Weights of a small class-conditioned image flow-matching model: activation gelu, 61751 training examples.
Rows from block 7 of a small class-conditioned image flow-matching model, named by matrix and row number. Rows with one number belong to one neuron. Each number is 128 + 32 x the weight over its row's rms, rounded and kept within 0 to 255. All counts start at 0. Numbers have three digits each.
Before each neuron's rows are labels from the 100 images, of 14976 (inputs lightly noised), where the neuron reaches its highest value: "place" is the part of the image that holds the peak; "colour at peak" is the nearest of a few named colours to the mean colour under the peak. Only what is clearly more common there than usual is listed. The data: crops of objects in photos (Visual Genome). In brackets: how many of the 100.
# fc1: MLP up (model.blocks.7.mlp.fc1.weight, 320x160), inputs 0-159
# fc2: MLP down (model.blocks.7.mlp.fc2.weight, 160x320, transposed), outputs 0-159

place: top centre (32); top right (30)
colour at peak: white (83)
fc1.256:128134103098149117198139165142172121128143078078080142191076162088139140171111127090071118126137159120126144159182155131101164134114156180140145138157200168167093092109117165175107154107115127160141141075151171141111099107085097062111145130061158105109110118140098067184105159130190136097140129153133148074128097116146136168131144198160114143154140148144165166119148078093124096102148107144102111101118130144083122167126028128157084113142186161118130125089132106105185181160121068
fc2.256:069115142109113123149084165108075174113107141098191146155118109109059151190092139202081161100122114103152084167113124125134148123173103124100095095140137167155106081079150172147108094123149073142149147119094182159143171078095121099155102062071189068126119144080148130193099139096137162146131162139173089171092127135177128172074097151120130172112077102137108109141070155061137094107086121136136100151145136130078094109123078109169167103157135112167151112152139176124138142127165124

place: top left (33); top right (29)
colour at peak: white (90)
fc1.61:143136134162103175122111126131122151152112219149148168189106180171024134143126185125146133183114131133112150115143133190123124068152067118158136090113113163129158114118053123152104196111141088085107157155114112103130125126118165155127112116177132054187188119115141115161169150157111112113150074136106152094187158092117131079092086147142101122113123117107154070100088152113117121137102077126106143167093098118113135134137102151150133192054116081128120160121089081112159105153071169
fc2.61:094123088120163113141138159140149101157063120202112178112151103087140156178139102140175121123066118135072069163109066132178113073110115048106095109165135156087136118056172181115103153142138128091111130100106088113090116166061139141179147136182127100170200098104180133129106120162100165161145135146126130180092124108127125123154104144080066144113162148089179144113115088154102085122069126159168151117141130092091090108148138145174073154105177130106084122114153147102172133117119148

place: bottom right (51); bottom left (27)
colour at peak: black (77)
fc1.212:148145091146114077136065111155148088188143149151140120069143135072146156194127122135200086142195106102143153103155124152136099078088152123098083164169118181099111160083140104148127107180191082139132179191145157087153143073164131150118116140157091175064171126130099167129077127120122137151127065109102180135087115179103085084116194120112073151125124099101107106111114184133110139127126083125175141165086143104133144123103102099113161102150138154117091156147171137161153055138149130
fc2.212:165126099119147086126140158170174098132116136122133128156131128117065109207158117157142040133144146113142153129136158156147121100146165101144084157108202154191155077102185143161136106089107126122076157183130183116149165204129148147106153180108129154159143112193125120108141090120158103139121171133160154148183099125101130104120159174087137103123107130156059122125136164160057128159133090133118148169106126047156195129115132184152113164172154088134196155114098146120125162095185152

place: centre (28)
colour at peak: black (77)
fc1.137:160125110090166040101078140147099159106105165114103133118184113168110154110165158089083131184116154050125177144117110148097138129134135152171142070127161161160125095122166105105173089164137149134172163148107113098126112170100123088113146113118126112061140068152186124157130112134052118154083142168163064110164164151136126102124123134134125104164117099105126117160044185145105129187144085146113085110118167171143149100183191154184114145157143189122081093123128096103162166112159136
fc2.137:153116110162067066143179116075137103084162135092114195115061112129099180068145133107196122110077152119151130175065129126111145097148175143103163132147107091113130126103130124136129099100169093137160191086102151177120148136096168132189138121197063093158152055087125099180132154165118160145179132136120127117112076125162149188086066083147115103135098137119144138113088174107119131111134137128103058119129101103105182124125149144140100118114131112085094086143145127086058091120123089

place: top centre (34)
colour at peak: cyan (39); white (30)
fc1.78:160127122103161085084117098144112155093172142171118086047131200096178080114125052103182167073136150158135159141149126125171115165164101112110098133082091196127141124141142136182080141085194188048120103135119149091116152110185132101164112140132159100041129159133118088123091142116116105131169100157122121127067134137153129153122122149139120122131143212135133172081143161175144118108133099132092135142179166114144117177101135151113179136125078085142152178140142109082142137121135077
fc2.78:135103130140131137140139090119177101147081200086085071134076175066127154130142141089125145143094152158114101136202142085107162093127139101134141117131097130174113169084056137143160078146114146126145077087150157108119054191170105116106167153141134096110181142151159082150084113106159082130139106143123125089033139146158115123175140115185151132106165131101121162112125089085136146158106117120132137156170186180071093098102124120041141132149095159148122144152108077135142094067105151

place: centre (28)
colour at peak: yellow (41); white (27)
fc1.122:157138127131155085159122188201061152131153136158181205144107130085190167097081120175098124140128171114082161143108129113103123162109117129179128153158127143141132103179137102155071126171156082133089111135074099100109127205100145149137105135189178084144141093151142102086073161106150091135159092154163162113103137176145171100131086151131116165076087145132151106107161066145151188192156143148191099065164141164108136129108138120119157150106118136123127105131180134064140121157136098
fc2.122:146121174169145107085106124119103224104087138159124139172114140162127086157197125136111163166139066130150093086142135122077140119117140110167190134142142093143119142157098153147142090113125113104151114104061163100116123136107134104099152108152115107087116052052129156061128087113167129181141168068143145069118136132142158122097166179048175141155091064117130126062170131101128137152104154084116143141167070112120121086105122173162098121074153118147161112173151113114088114189131140

place: top left (27)
colour at peak: white (93)
fc1.235:113116057149123093163087129112137122096142123140116141111138199191126074117082170142102118196097107131111141198063148091149136138144110152117114114122124119073140130119148122182036097125125064171141095163100124105116184166129134063096200120155156097118124098144164172099104172173139161118160139133150132072139107110097127110140137153039154134121120125109139159112160143180065122113062115130105128160174120131102118111126091081185127069119196177134169125078095154123137128109122129
fc2.235:081130080152099126086110099092130099204184178114104132158125129142125093146109072130108077136132079205142081153146125128136127121135153078170150030123117065142163161153099098133132102129092191103144105131136112112169189167135154085133176146178121143139152162151102069163139120131118145166116073101166139106125190188087140155184096106133153097107128087083175102099126131052105129111124114183154133155178169103154125123155079055118085147182141133120110121109118118142138116144139106