Rows from block 6, named by matrix and row number. Rows with one number belong to one attention dimension. Each number is 500 + 50 x the weight over its row's rms, rounded and kept within 0 to 999. All counts start at 0. Numbers have three digits each. After the name is the row's rms in percent of the matrix's.
# q: attention query (model.blocks.6.attn.q.weight, 144x160), inputs 128-159
# k: attention key (model.blocks.6.attn.k.weight, 144x160), inputs 128-159
q.0 101:382530479507469515477595509532393510544526453524454580558489436450592471502498533495425553528519
k.0 110:423587423456554488527443528560577493537470398420521504485518540486539493531446466526503497519468
q.1 107:541470533540444547522458493499499462427481600520505497515481530555462490546489474412463500558521
k.1 109:542501537541469550543461455454526409557571640425460572463488521562477488536466437500522577512549
q.2 096:536525580595514465468417508460562549446525553481518537573390414527494470567478420460483499490500
k.2 097:527562535499444357518396483430504503508553497566596447541463459481487462510526409421534486416584
q.3 090:404522523575473437491456555545473527423510556435450453549582467522567465498512528516437497568522
k.3 093:372566473496501553509528505507552418473472565490494553550529520472643448513489551418459533551507
q.4 106:557532485482493504505544537474524580454497514573531444569552542540443582500501499538511462489557
k.4 095:521550527562527503458645526597509492513477446479448450529607465443444455444481524474416514479488
q.5 109:474522400508505533500472542494553465614443459572531506478536507530498493480600615467491549548539
k.5 097:569539626557618524425487494458471528517490494571452430489505493520564477507466594453543567451489
q.6 109:522434511432490482416466504431615460571519471444471490467562543482563510523496637534498452564505
k.6 098:520443476543484511431514483450525463483500421470485499501434643444529596522497516487554489487480
q.7 098:497526451385390420403526491451545369588446498470573589473453497418571460544554531451564526476569
k.7 105:360480478404562507450513470448593481502500420538470513571547501516609450458487498478544533578476
q.8 107:484501486505554516561483563513477483600419495508479426549506411585561525547404527542543529445540
k.8 094:551569520496500476508513561538498487529477530558505513480467563479570529494496457443498541522532
q.9 102:405511521488419480466508499481561521508537527494496625484500596505540458422453484542557425496632
k.9 100:485509510507514623534571496477530556538488409620549448540519488452440503469482512516476497484507
q.10 095:496499430452531478459556550622579463485469575513483565559569497507579515453548492337455635599454
k.10 100:472518436577542523431502510475506566440503473480534554540533529475566452459502505523429510552604
q.11 101:561535563508603519448469556562438462537601392549452447362542519508453516433472498493350548429593
k.11 097:478540508478552524505459481469499515498498439578495564414476491578450488408569516427419569462504
q.12 098:511492505517475413465407562545525539518560490526408582453488463517463439499444599459513526474476
k.12 110:533459531513533504471447510474517510466516464481492452469450476514371499507493604527511428468420
q.13 096:494457426440496521433479543526469445480535649453491492436473482604449492397474579560487539450539
k.13 102:482418488456587392528544518395496536537476640416504489461581581536397477465356541513552567489489
q.14 087:424506486510511451468470463443542415475483499506542455556420593558488435546505415509442533539556
k.14 092:510532499514578457495412609470520507466571554457568472414436486519513468500572546501510536489536
q.15 097:495460433495554413511436534468511537439550377418421514360487555470471528593534480457508355471462
k.15 097:523464515554464533542566499439562520452513393482488436427427483580540506469447421458389376464505
q.16 103:439523532467499483486568444572469563453528488593519433604565594474489419525427484547457421473534
k.16 097:432508519525488410547668440473508507527495424461425484546429536472497515520521547468483522570488
q.17 099:559516519515419531410458569519480411490600616437569543523513542506462515603509473522574471514396
k.17 107:533506549489494490383521374592530529486587631491630487556510548515496466452460485569623509548397
q.18 105:526495541508457478470444507530467394450625488483458426572584457562488430509538409532481470436479
k.18 096:464464488546514486468452549532496416416551496480482495623509482555591356475451486510532453512487
q.19 092:431480571543527428460439555461530445494539490530469502421507489458417474461415455529476538467501
k.19 091:427507548553475418514459485491508496483451494470547568454469432620445542463482499564427463469458
q.20 103:493518543391447498395482515453484445467539482534509506455457443526470563637446438404451469501469
k.20 112:565536560436495430510578495466478563399506522486558563512530559526502523560507445492597443543494
q.21 098:468506472515533469443456434490583437505561512466539491544376491583576454486435572449485487448472
k.21 103:401531481409496477425397511466479480462533500467335477498464483548479529503468519461543516450498
q.22 101:523508485486546515527442592533467528412496493478529403573447529534573519580480488579519500479502
k.22 100:492504427511472435436476523469474430527574418557559466456519542472633520512543576469558490549536
q.23 100:522464530496498515580457433485492488485470507473602487503501525574416474474523479457411480471520
k.23 105:636477510516532476507471503526496471442507563424554464432575491526517411513500431503455579509507
q.24 101:551463590488514462564413490510472595365413438525485564488531565517520582531484616499507470445405
k.24 107:507475589454493466535497508464538529548478420551502524470494500441601524490431526493537497468451
q.25 084:459526453484424613545555503576472460523464465571458534413485544434446462445452402459574403469486
k.25 100:492515477404518487473546452519437468523542497487427538412475392574531486507510528468610513581608
q.26 105:543505477525489539483508570476487433476491473596540564484431433477502592509490577398539502469554
k.26 111:566532464516531461477522584545555500592446465518478466493509528515580554499475531453508483533499
q.27 105:497488530453430574512537503543521490524481413556456476477566504481436542527472518473547510378488
k.27 093:503405409531458490537589436453425586497413430514426553462507502544474541514511562455532548460461
q.28 092:467555518519548461591548535443502455464495560426516562514508494380507534452554472432514542500517
k.28 108:558545546528475485531503459461590503432484459454451486443473515401490536471471485495526471492478
q.29 098:482422480518585519552428498526499518505500460484515506460536412436374459441595520462566562543571
k.29 093:475485445479534573408472515474487489486557558472487496540570414417469458555465471526646511437491
q.30 100:485497449413522449481379516519439529497434441484551495497488527499477405422471514540399467555477
k.30 096:526428524526461473547431549513529537604572379532484523597525537451443480588500597498477515529545
q.31 106:465486529548450489526443551498405440418510514524474464493452477527491432476491428489540602502452
k.31 095:493487499472503454565490354486488490401551479470495427490437497348530508529494500575548586543502
q.32 097:577527513468451496491428406523492502549491491424473509628432519508539502537477629608559456571496
k.32 095:514627454458494541501486513483483465460495435532474524561544465510536471444615507440450424464484
q.33 103:477555520521539535466533517462526550494492553565551493446578495466427490480516527538432486564598
k.33 108:519586516488430550484502517462472451482583644601491467448475452557500517502457560471410531482566
q.34 106:594389474453419498426502485521440468590508515557491445523506534525496580543404520512526520507565
k.34 098:419401484493517457546448538571406466412494441510474612491446524514531524520545537454439465393474
q.35 097:508514533423544540590564534397495503440589657507424577492552528549490494488526494505506503548444
k.35 106:526527456535430476535524604479459456528528539502513585406496527445490437435458558505473473565490
q.36 097:521450501475446487512441491548479547524502460467559533494469560510530491519486473461508472465493
k.36 097:515434496431483473513477517595501515542459503489500545465434559566487477516467501510472410576514
q.37 093:434441489529495539526472520619409559489478506437507473534586553502593444494544422503447532421536
k.37 096:395427455592596540522490466519522501503444493452446505465515504518481516562528447525431473411582
q.38 094:472535497429439413489576525600434536535452555572611486517450533470436552538454505516578529515547
k.38 101:430563459502529418480489494542414511557512500564516485550483515466474601508471448582577551531467
q.39 101:500513555444515592515503431485568515574533456454502522521512511521540440540473636481490516549530
k.39 098:491527503578469524455466442458506502592546478453522498486519439499559470500534547425583485510460
q.40 090:581510463571559438577474548414504502516536403496517527576464493472493493476523558438529486465552
k.40 102:547507519515386453445457548511507353557568495486462508529504471527480486451471433515506495448525
q.41 101:426485546487529531455474485482534482478509481489613474440468474472502480569462555424489539506505
k.41 106:503540511444499564521462564512516520424469539501534516418469489515514496502535605499511551467536
q.42 111:535502424592511468527430598458492426573441463478570420600487560566523528462562529538528513489481
k.42 093:564500547480516451518478490447479585411456477511444524509427526576462502522527605527466477523535
q.43 097:411556396485454598497446499452502588549468461586577504565527466502431541464481538472478496532457
k.43 104:392536498514471551437523525522550602538590439514418577495460540494457509458501548529428534487455
q.44 097:475474556433571545510499470497542619432467492498509584575523521494526436456503404490504466546543
k.44 109:485441474452554502485528489574531562481510457500437529566532506517554514514462428442457500547397
q.45 100:459508449437406497485527498494461504520614603478541530495483450391509552511459498479519449402479
k.45 111:558495425475468524456528492471534569561599604517563510551516438438466580541537485486533420530424
q.46 102:497503486428457384562483496490413510500496477511461566554576445458528427517464517477569514525473
k.46 105:508597465504496449512571512487451441528544465613452485496494575544505543450513481425557402484443
q.47 100:535513538482567441464445522501442533559374520559456442468507561457521495514547641518446505454557
k.47 098:613538492468509490427511413467431510555461562544474461398461558480536523534524595508492473486396
q.48 103:524497450562460496456530553533671414526408468441498528475506517490443571469436514463511389492545
k.48 093:434462517528502462464515495593461478562483442506580538564412431453531592537578491444537594564521
q.49 094:523499485541528531538493490494539537453440446431525568481467560477475469464511536502536365504387
k.49 105:503487518458524469540648488446521490514508472470452563585486495454495484434496513504570431466492
q.50 086:398536523538557453517539521513484547539417527482496470514426534598480523491492451587564482568516
k.50 092:440551513535531511505517471552511509521565478528414494447483489443484511538546428521625491483455
q.51 098:578475551501475516468509565527417498463525519517479528491493519495513550529440619507451533495494
k.51 084:563484524508553510515484537510429467523496513508540451545534425368532516472561416466483534473516
q.52 118:424502511505554492480458514498410433457494529429462461508476463476547442506561453456452428451565
k.52 101:476486513541590483441532515523426534461558499607447532626474507430498439509466456557461508558521
q.53 114:565496506560508488524543469538518463500506445492511508497543569537437528511442519484493434451466
k.53 104:653580463533446543551561500442506515569486428528474523474520512442391568436491464429421534558586
q.54 095:548440492556497530449497441559505513501579480465572389459541476570535582556452538498472548532475
k.54 092:457507526532506428462386474566500497515556459522502545462568412569518467510546492530416495595442
q.55 088:564510485512461417407630450537493569562544566445478524546558462489430479552538513473446598531534
k.55 095:515491515436489503465525527500483486573578523551515529434446561494459414492528531478509600533463
q.56 089:470556444385396471410469507489461489518491432468494470563484529532562453502443524537405520468559
k.56 097:550501455554510526543528480451442564527474460458544539555475465580529495432531480500520548518528
q.57 106:570529538630466568447582496487476470487429499469422435461474507570508501536502460498536447514421
k.57 101:523516516456457605571573462514571558509391520441443470481520469488479557493422524494441453514430
q.58 102:544498501468570497566492487457484526612542500519461467567549464553532496425522426550447483509588
k.58 093:429461456479489477561495464468503456578522398492502510591505519572535495510535463503442390552415
q.59 104:482536424515555445367517548534432515488482436507541571528468471501470530601460540619467508529438
k.59 105:450530536510542472528449523420428481509510446443606597565458484475451505512474532460454527547558
q.60 092:496502544381552486523485463510476377474594534555453475534503480449465487517562477510522544592501
k.60 111:512560428534565368493456491605486510524511565424452488598543510497488438531540545520485474634513
q.61 107:551486472402605502512522570384501477486537542561528518620514451462542437528420504512481439475482
k.61 090:496457585483505523504576474484548543536439446411570486519499506465574429428514502482432604432509
q.62 095:464513518456562462572474575441598527461494584538503532488498509479525476521438434495455519442497
k.62 097:393551490466617520456469572538466415484498572527529437583513470487509457528533505498434540423517
q.63 105:562470458510526420430480499584467543445411438488439506410543505474554477570507415448510485523528
k.63 106:527403481546514385442486383459438550535481333471441457407508481455570523476531502555487517464444
q.64 097:488513434484580566517453447490502565496497462443498498521455466535591479536536452450555475560597
k.64 104:517466506517494520483444446608492437596461464527545448527470480581632503460539435480515537600527
q.65 105:456537482529439512500444483435548441578543469472450431460489437429450483466451592531465524547572
k.65 102:380553385499426551547524422476509477540516612491581536548555465538554504519527599463530422459547
q.66 101:448460423496548512484426548511466451423508486439473490474479528518500475448519546536472568540525
k.66 093:506460397489520554396473554525559475485491548530401463554400485544553537452459480445434479482440
q.67 098:482481527496399516461505498469523476523483489532403541457564591473509531430573564558575504456528
k.67 104:462477583552491592576524472398555568511487545533534564526471506478520490460489580475476463453454
q.68 108:489476483475568524474513530500487427515433465477539494551535460531521511567546538507554414538443
k.68 098:479353463537448518509602530514479432514527479413516505555494508422473504461507478399516487478477
q.69 107:415544482511583483602478499498612484553464527546536443412531456471465509561537580493478462495472
k.69 104:420534555521503545600539522435472547563474448471467512441546503501406566557494480542542490500496
q.70 088:511494561669520462588472423504534557510477466406543446432546567482482537525496435519578469489475
k.70 088:453482482515516490444472464574473461515516432493505487417495467546540556482520409579570481478477
q.71 102:412502428416577513428439450506631564511512542507471443552528462433519488502483488555452466570545
k.71 093:422475488513606494511419500509638425545491518479515504576565524443466488506517471506502490445531
q.72 094:503467651475541501505499511580499494534446496392523610468461561466486550560499583466456526584477
k.72 097:458449590515493558528497515493545602521459508544447518444509472512529659465501527494514605479521
q.73 106:473488563485454483523391448473397484496468481597500470604539491537492474504461468517454531533492
k.73 091:480493558442583538566479528518427454494540522467475573450467602524546481475533518473529589562480
q.74 099:509493533500531489477493450472417462497545533478478642543517523472512436493544436477493470536447
k.74 105:508510458567518580474534527450459466451450617475477479522581427507505443455477439457453515475528
q.75 105:479548477554491525563508468452589446440508483339551472536490535531663420538521527456464502563530
k.75 097:466532489506441468522407464489553450404541455429402526524553449490612477524510570498395384532445
q.76 097:556476597539494497532409492530396534442418538392389575426503420469481527498555516528505483509453
k.76 088:620464509473586514556469392517492565542577549492499505518492510390439495530484469449485544534516
q.77 102:538507482610529517533489468452492528524472594484459563561435532426566404534463477487543469454450
k.77 101:493560506486476578517454574475473547429510579523547467627512455400551529533525529552453510475500
q.78 089:501494533470560509445391505398433448527449576555467540545548478577566452563510475566503460488537
k.78 098:525472492549500558572478593460446542488470481405495475490520464511520446562570506450465486600429
q.79 104:447506459484597572505540475523492410510556455508450577470454494538458528470514465495555555550452
k.79 094:533479479553503455474608532493382501478500491479516470546451460420429541449507582388452616625515
q.80 098:481478537588505417487483531448468478449441471475517456426478526444500490557556442544472563504569
k.80 098:475455543463586452520481423562418452487442450483573529452547495393481462491595367418516494407540
q.81 102:499471511509523506492410472482465463553484524589494434513477552513578465445543601578476473494522
k.81 100:481316393494509442445433523471481514442477533496609546524477468491493503501542415490466564503483
q.82 093:510498537471500535445533510441522524539469514483470454565508482369426501476509523517521630529566
k.82 087:526457530482491523470494531566488545470550504535578506496567414509484560449508509477469503579364
q.83 104:454519490481560426440448570423440478427488522545475358562539493450536460515461496533475583493576
k.83 097:404384446509478463563459528430472498479553412537494507506532458455651420520508469533527495557514
q.84 096:424518557550586524588521499503439554441507502414441546433483512433456525508456496403521482471479
k.84 094:518536550524558504544533535528455472514501474527535510485547528535514552522523449406529524523509
q.85 107:531502527475523563487464400500501517502460540506558544430472544415479521537570552513518471475459
k.85 102:487527529529480514542547471514468314487460575506465510446407539511506482443527496415475412556574
q.86 103:448487565609544530570569473562520555494466499474502485519463504499601485473519559471455399450484
k.86 112:445520616459495535507513513482520581402536423496485503543484523362606505570503508475462537462414
q.87 107:577533502630501462469488541445513548405562546511527411546561501525535478417586467545575571557514
k.87 099:446473554410478534534513420515475495388518436489575558544524568491476569483446447530587382519518
q.88 106:431487473562449517436526535468536524461597541409488578529437438538434384514515499465458466454503
k.88 097:641515473538502504430565549563472389499521517519433496507506566563459450451546429565470451443504
q.89 108:464502550506435509508525454487526473541507474550507487527554554566422507424502572418524428517555
k.89 097:489502499468459449471532516462546564387504446511471430573473473532382487453482470475600467567484
q.90 098:513519532469484531550457547469464483435450534398539525545486513515588454454541566491451553463564
k.90 103:549461512514457505418425595479490451455573541558494456516435610527503543498532570489465416480509
q.91 107:600470499481490529480471539557592478487571535487478471487405411522583553492506481427505551473508
k.91 104:552423519504521447526348495548575483483504556565492526357534406528508562487473497500445463486571
q.92 103:500505515481515525471539488492505458482501440540535491436541460500511516524548525571491586418496
k.92 099:502514533603583556512552440551609517527423493517517522478500461465447496523481498466506454416515
q.93 100:441479394525466487532322469477453517524448388623482534524506526505518446456540488594517575406542
k.93 100:449473559511481488474475444522399567500554447519547574568488518450462458595519479512479479423401
q.94 095:530486409494532463403543493597599537479528537450431400512439514545530483513597474516583459593581
k.94 102:491425517499550396516453515587482508517531583456440558501551521575510473593510501554449524641512
q.95 102:505509414428545549530554458477496527533614462472501516480477461453506562536571542537457510512518
k.95 104:444582470522468503479482522524412533549514470633506553483508518558540443443535499557441556488510
q.96 099:513587460552434512615501528502571524565496439542530520544420508418433457623454496494429544496598
k.96 096:512485475525536571519491513536500525500515498484443430541526476539441489388509610515537513451566
q.97 104:467498598562500490492580557557615427509419471501479471497552378537569411439494535488419474601456
k.97 095:583522564519443469491438468512521452462503508537456507378491563481409470562545596484518552475544
q.98 098:541460512452568459526458555495465388510498550475542519515531558544522433461499498433399539466612
k.98 095:525379452582533504466410467536470467525540595491547400414512469486582462577443510448499526545500
q.99 095:424505494429441468487473560527443574493410518489490544476560483433535487505531476543504472502489
k.99 106:491509557494544503550424469456434575434467489484449506471468507532472499536484461465447467486459
q.100 086:547478471427474476426557456492459553504522461558461541458461431423461477459536488574430540531502
k.100 102:512455508480513615571559463507492433514455539564528451490466534507447427633509495423484561502454
q.101 084:495537527543436506566527429632500576483551434519605546533494510593527588483503472443629478443429
k.101 102:565502560455490501442555462563420552481544412413535457636444559505540498613450505472530530471497
q.102 102:419533433541509505500583408476463480524576526442559490494383493485541449428462515438525479580447
k.102 095:559571493436538501469483453446583468479543572386593473492480408481519503489521598492520509412426
q.103 114:494501516495510485541531508605464455480466466439513451529437510524529488543380568399404463490530
k.103 104:492570411455519562535498491507466518527427442510519548376491542496550499554525567580458499514459
q.104 104:432441515447427466513513515496561479486433484481465387567424528483451473540557530467537474472456
k.104 103:510387530487483461440410460595406545498508367493465474507499544578483449424530509506467458519533
q.105 096:491515544530609509515507525587507454505444579511437520572552522491461481512548514525456605423382
k.105 100:491448555474472537490531533561555438496456590569622573526508512613520474462481493368544416659504
q.106 096:449461641410446517470480436512493480472448570458542529490434550515467549634449581448557491515460
k.106 094:483412505577544461524490474458443477523544449420518514369504527413400597442517559510454456601458
q.107 107:452527435469584589614520510534544540385429518472509532447443539523533535416495519490571568557463
k.107 093:560428513511485539465480552467473489451516552497474446495560529515491395478483512443565531483493
q.108 120:539492398513542449566478592454499510536520506443430493471459455449488493475597494492451484542532
k.108 106:460428492457434585525501471472484548534461475447484508476554512555620588492550532544542514491491
q.109 100:534445440467655504502492555533517513522487475516509566503588527534497477478450448455521487545504
k.109 109:515383472469529483534446579434487473537467486521518507476445506525510505576520472509538565436593
q.110 102:474506540597455451564541530377533619543526448454527560478407440472504537448631463538487488376493
k.110 100:380427517489587443500570546477537493458505385512526452499488411530586567468523536543502443392469
q.111 094:528522467467451590508428526541482493431562525416465565496544491476466524525537555517508500383533
k.111 099:477451493466447468505488505460421559552527533467482515466502536505531473500535579449477631549417
q.112 098:477502468442510508507494465465518497464563487569419517563424495531517588431545512567457504543454
k.112 103:487519443501444593596538537485489480457467408552518472535468470436503567561507526514545534538501
q.113 099:519529513451484529546515436558506403444529462470420586515507422503612582505392503403495516482570
k.113 101:565568363447477570475580442469482455478475471554529487349556456552558521506540486485481492518601
q.114 098:459529585476452437482468473518597510474427498530420372432471458510450430509502549501501552490457
k.114 095:549499493519518584506538502489562541453481564580641481484524505499476612500523505377441550539506
q.115 102:477518441607557490537563470602433608460576519497615539476413466466449497491409468400580473569532
k.115 105:574541442464476467507454520490523590473540506526554535518510453489481460580478460507504580619453
q.116 109:488488479455630483487554454485496520489433609428462604572454531554531426532481550506552495424495
k.116 102:521498461482538559574437476561516450472443576525435532514562439520523448563522452483446459525575
q.117 096:533476512473476584472458436570512538448462551604559492440539490434465472567552378491522444594488
k.117 094:632424439474428462429511434588365446451559528531461496473424382460438531454456516413519531496483
q.118 102:494505488470495479473522413474495476466542524434511497547444454507389526447600461549452419461493
k.118 102:507516519534502518546411482527527518466517561508487461564511430489554481537502496439479488513396
q.119 089:457493392431596473501548407439522516433449462337512447512472419522474490474424566470518497441455
k.119 100:433445508430478500597541512514551546523542565431473465509426460533496454470511437477497519555479
q.120 099:531521595430483505391563418499501532510398463479445471478542507389469514461480604539465528508533
k.120 100:535550504514530507472540458496452509528492529427534471525588442459505426471523552412518462536546
q.121 103:532527471433520515436550447495444531474543494497496431520489469452508442470627516500505562496497
k.121 094:503533439492446514536400539465433535506539505539439472551534425501421521474510576504502501502595
q.122 099:563519498498513518401528509521451482496504514425474432526534487521517559439483491515465618377559
k.122 102:445539459525532535448506504489535497438447526449413446514561580496460522445519510505442522484642
q.123 112:532491563514393513536483462480536592605488492417508547533523531535535481593524519542520562564515
k.123 106:392409589577510542416498470482552497510537495449465509553475528457540525508406510465570470501380
q.124 095:532533609530392456520486484457542506516494558486550460464615437529542541497558408358561424535458
k.124 100:545508506562482524572516586440480564431505540445470464515488577520505423455487499532513564537454
q.125 105:519491485408511542537495501493527472521572490458465587469466576426528507500450477461607515398577
k.125 109:566423527456499483524373447574508473462325478545490574559508540497522456488491467596529506513431
q.126 096:520534490540489515568439461447544546539535536477439483479557586520590494567532547469555570460443
k.126 110:499494454554404508521509498583448532531459565419556450502463452530607468475431493420566549492410
q.127 110:488475472516407552482521493506535575510557470447525491429463598422640559494519482539418435428543
k.127 096:457470610498443549500565474461589550570593376464536513549574550469392540539433513471440466559559
q.128 106:520480381474461510481468468478542518502427518603460522510546580485521499520461524617460625404524
k.128 097:514493496491479518565446402469468593415486493458462484422485510465507498475568511514465512544510
q.129 088:552480483548445459428437499535497537521578504596484422528496482510499529541563495482437550554500
k.129 092:495472462597542566444470465498524534551477500450457462521497458454423499401482479453495532547523
q.130 101:459526499474542505387526460452538461491521643527553524500458496573474515449512543515470454592561
k.130 103:568514502592465525532468439481548485533466634449563536461521459618466567532547514564486438523578
q.131 102:501518507453528499447487526517554603533447331444605501495470568511531487444446507587445471430569
k.131 105:535483470527460456493527456470577523505460293484541449381513478564367565433470472500507576465493
q.132 101:620454441552450462455512427486532438462552496445496477432443551485553486446547511489436433517459
k.132 103:385540559488442516537602413441458460523389501526543520423474509533549585479484508494433457426645
q.133 102:487490512546472531509454482490433500588536562450516517563465488555531501519452533432516481486545
k.133 105:458428474505484599482454495459533538479510553517523495555575429465441494443548555477431561461483
q.134 096:529496521471496480380517520505492545497451472527505515510554554440502451438460556570470446607515
k.134 096:523497430416528505482593542512492491497519417458523499499559511491495546515515538520502436535484
q.135 095:529491515558573519588443443552589478533573507514530419498551551517581474454579503501565412575459
k.135 094:556538512526542520496484398558583436536516457499463487555470474420476460468495453473545539565470
q.136 104:553517603456525529575502524497439491496504528480492487576549503537478522482545538532554502484502
k.136 101:487461483462497443522499432520514429488477480560535492589531451547523581476523608492444587517484
q.137 099:439500576452478446428558513449538503514480514520495483512494518578554541556444592526508518457466
k.137 103:532503497524465396480496440460424579543512576596501473493449441484499542516478437466459469467474
q.138 084:502487512506409468527482446535561502381473570545510524537528504413546532517498607491533477574506
k.138 094:496504457520561491447520519541548542540519509532460545542537536452557542440560558497489405317512
q.139 089:448497574456506598517544523503432558493520531570455554459438539499531459536413461531511575517463
k.139 104:453428450445523483493517521514538542464497549461469518435477536467487516555533472536408397489453
q.140 095:497513476579568499482540446448523404410512477419502501561527466529547482539587492562438492558473
k.140 112:492585594495514489512443458517508534531459476445531459574488527469500451424571494509458445490563
q.141 093:494490595396585462490500520408468482572506455465495507481433481451509440481479444447532491522515
k.141 101:503395466546528475476472510475515498466440482489429537490455392500471549540485493431517536523504
q.142 093:492526503472557454583389553556494567458525477554488533585524443395489482423485527502398540546596
k.142 102:411440517505529530531455483560509466574561458454556499550379491443437517400569403485467440567584
q.143 107:492499502520528515507545580484513479478578519477457402550454546449531480435521492501516483537519
k.143 090:568463511531459533461481472482496482539535488504584507503433521527608435503500521505520536521517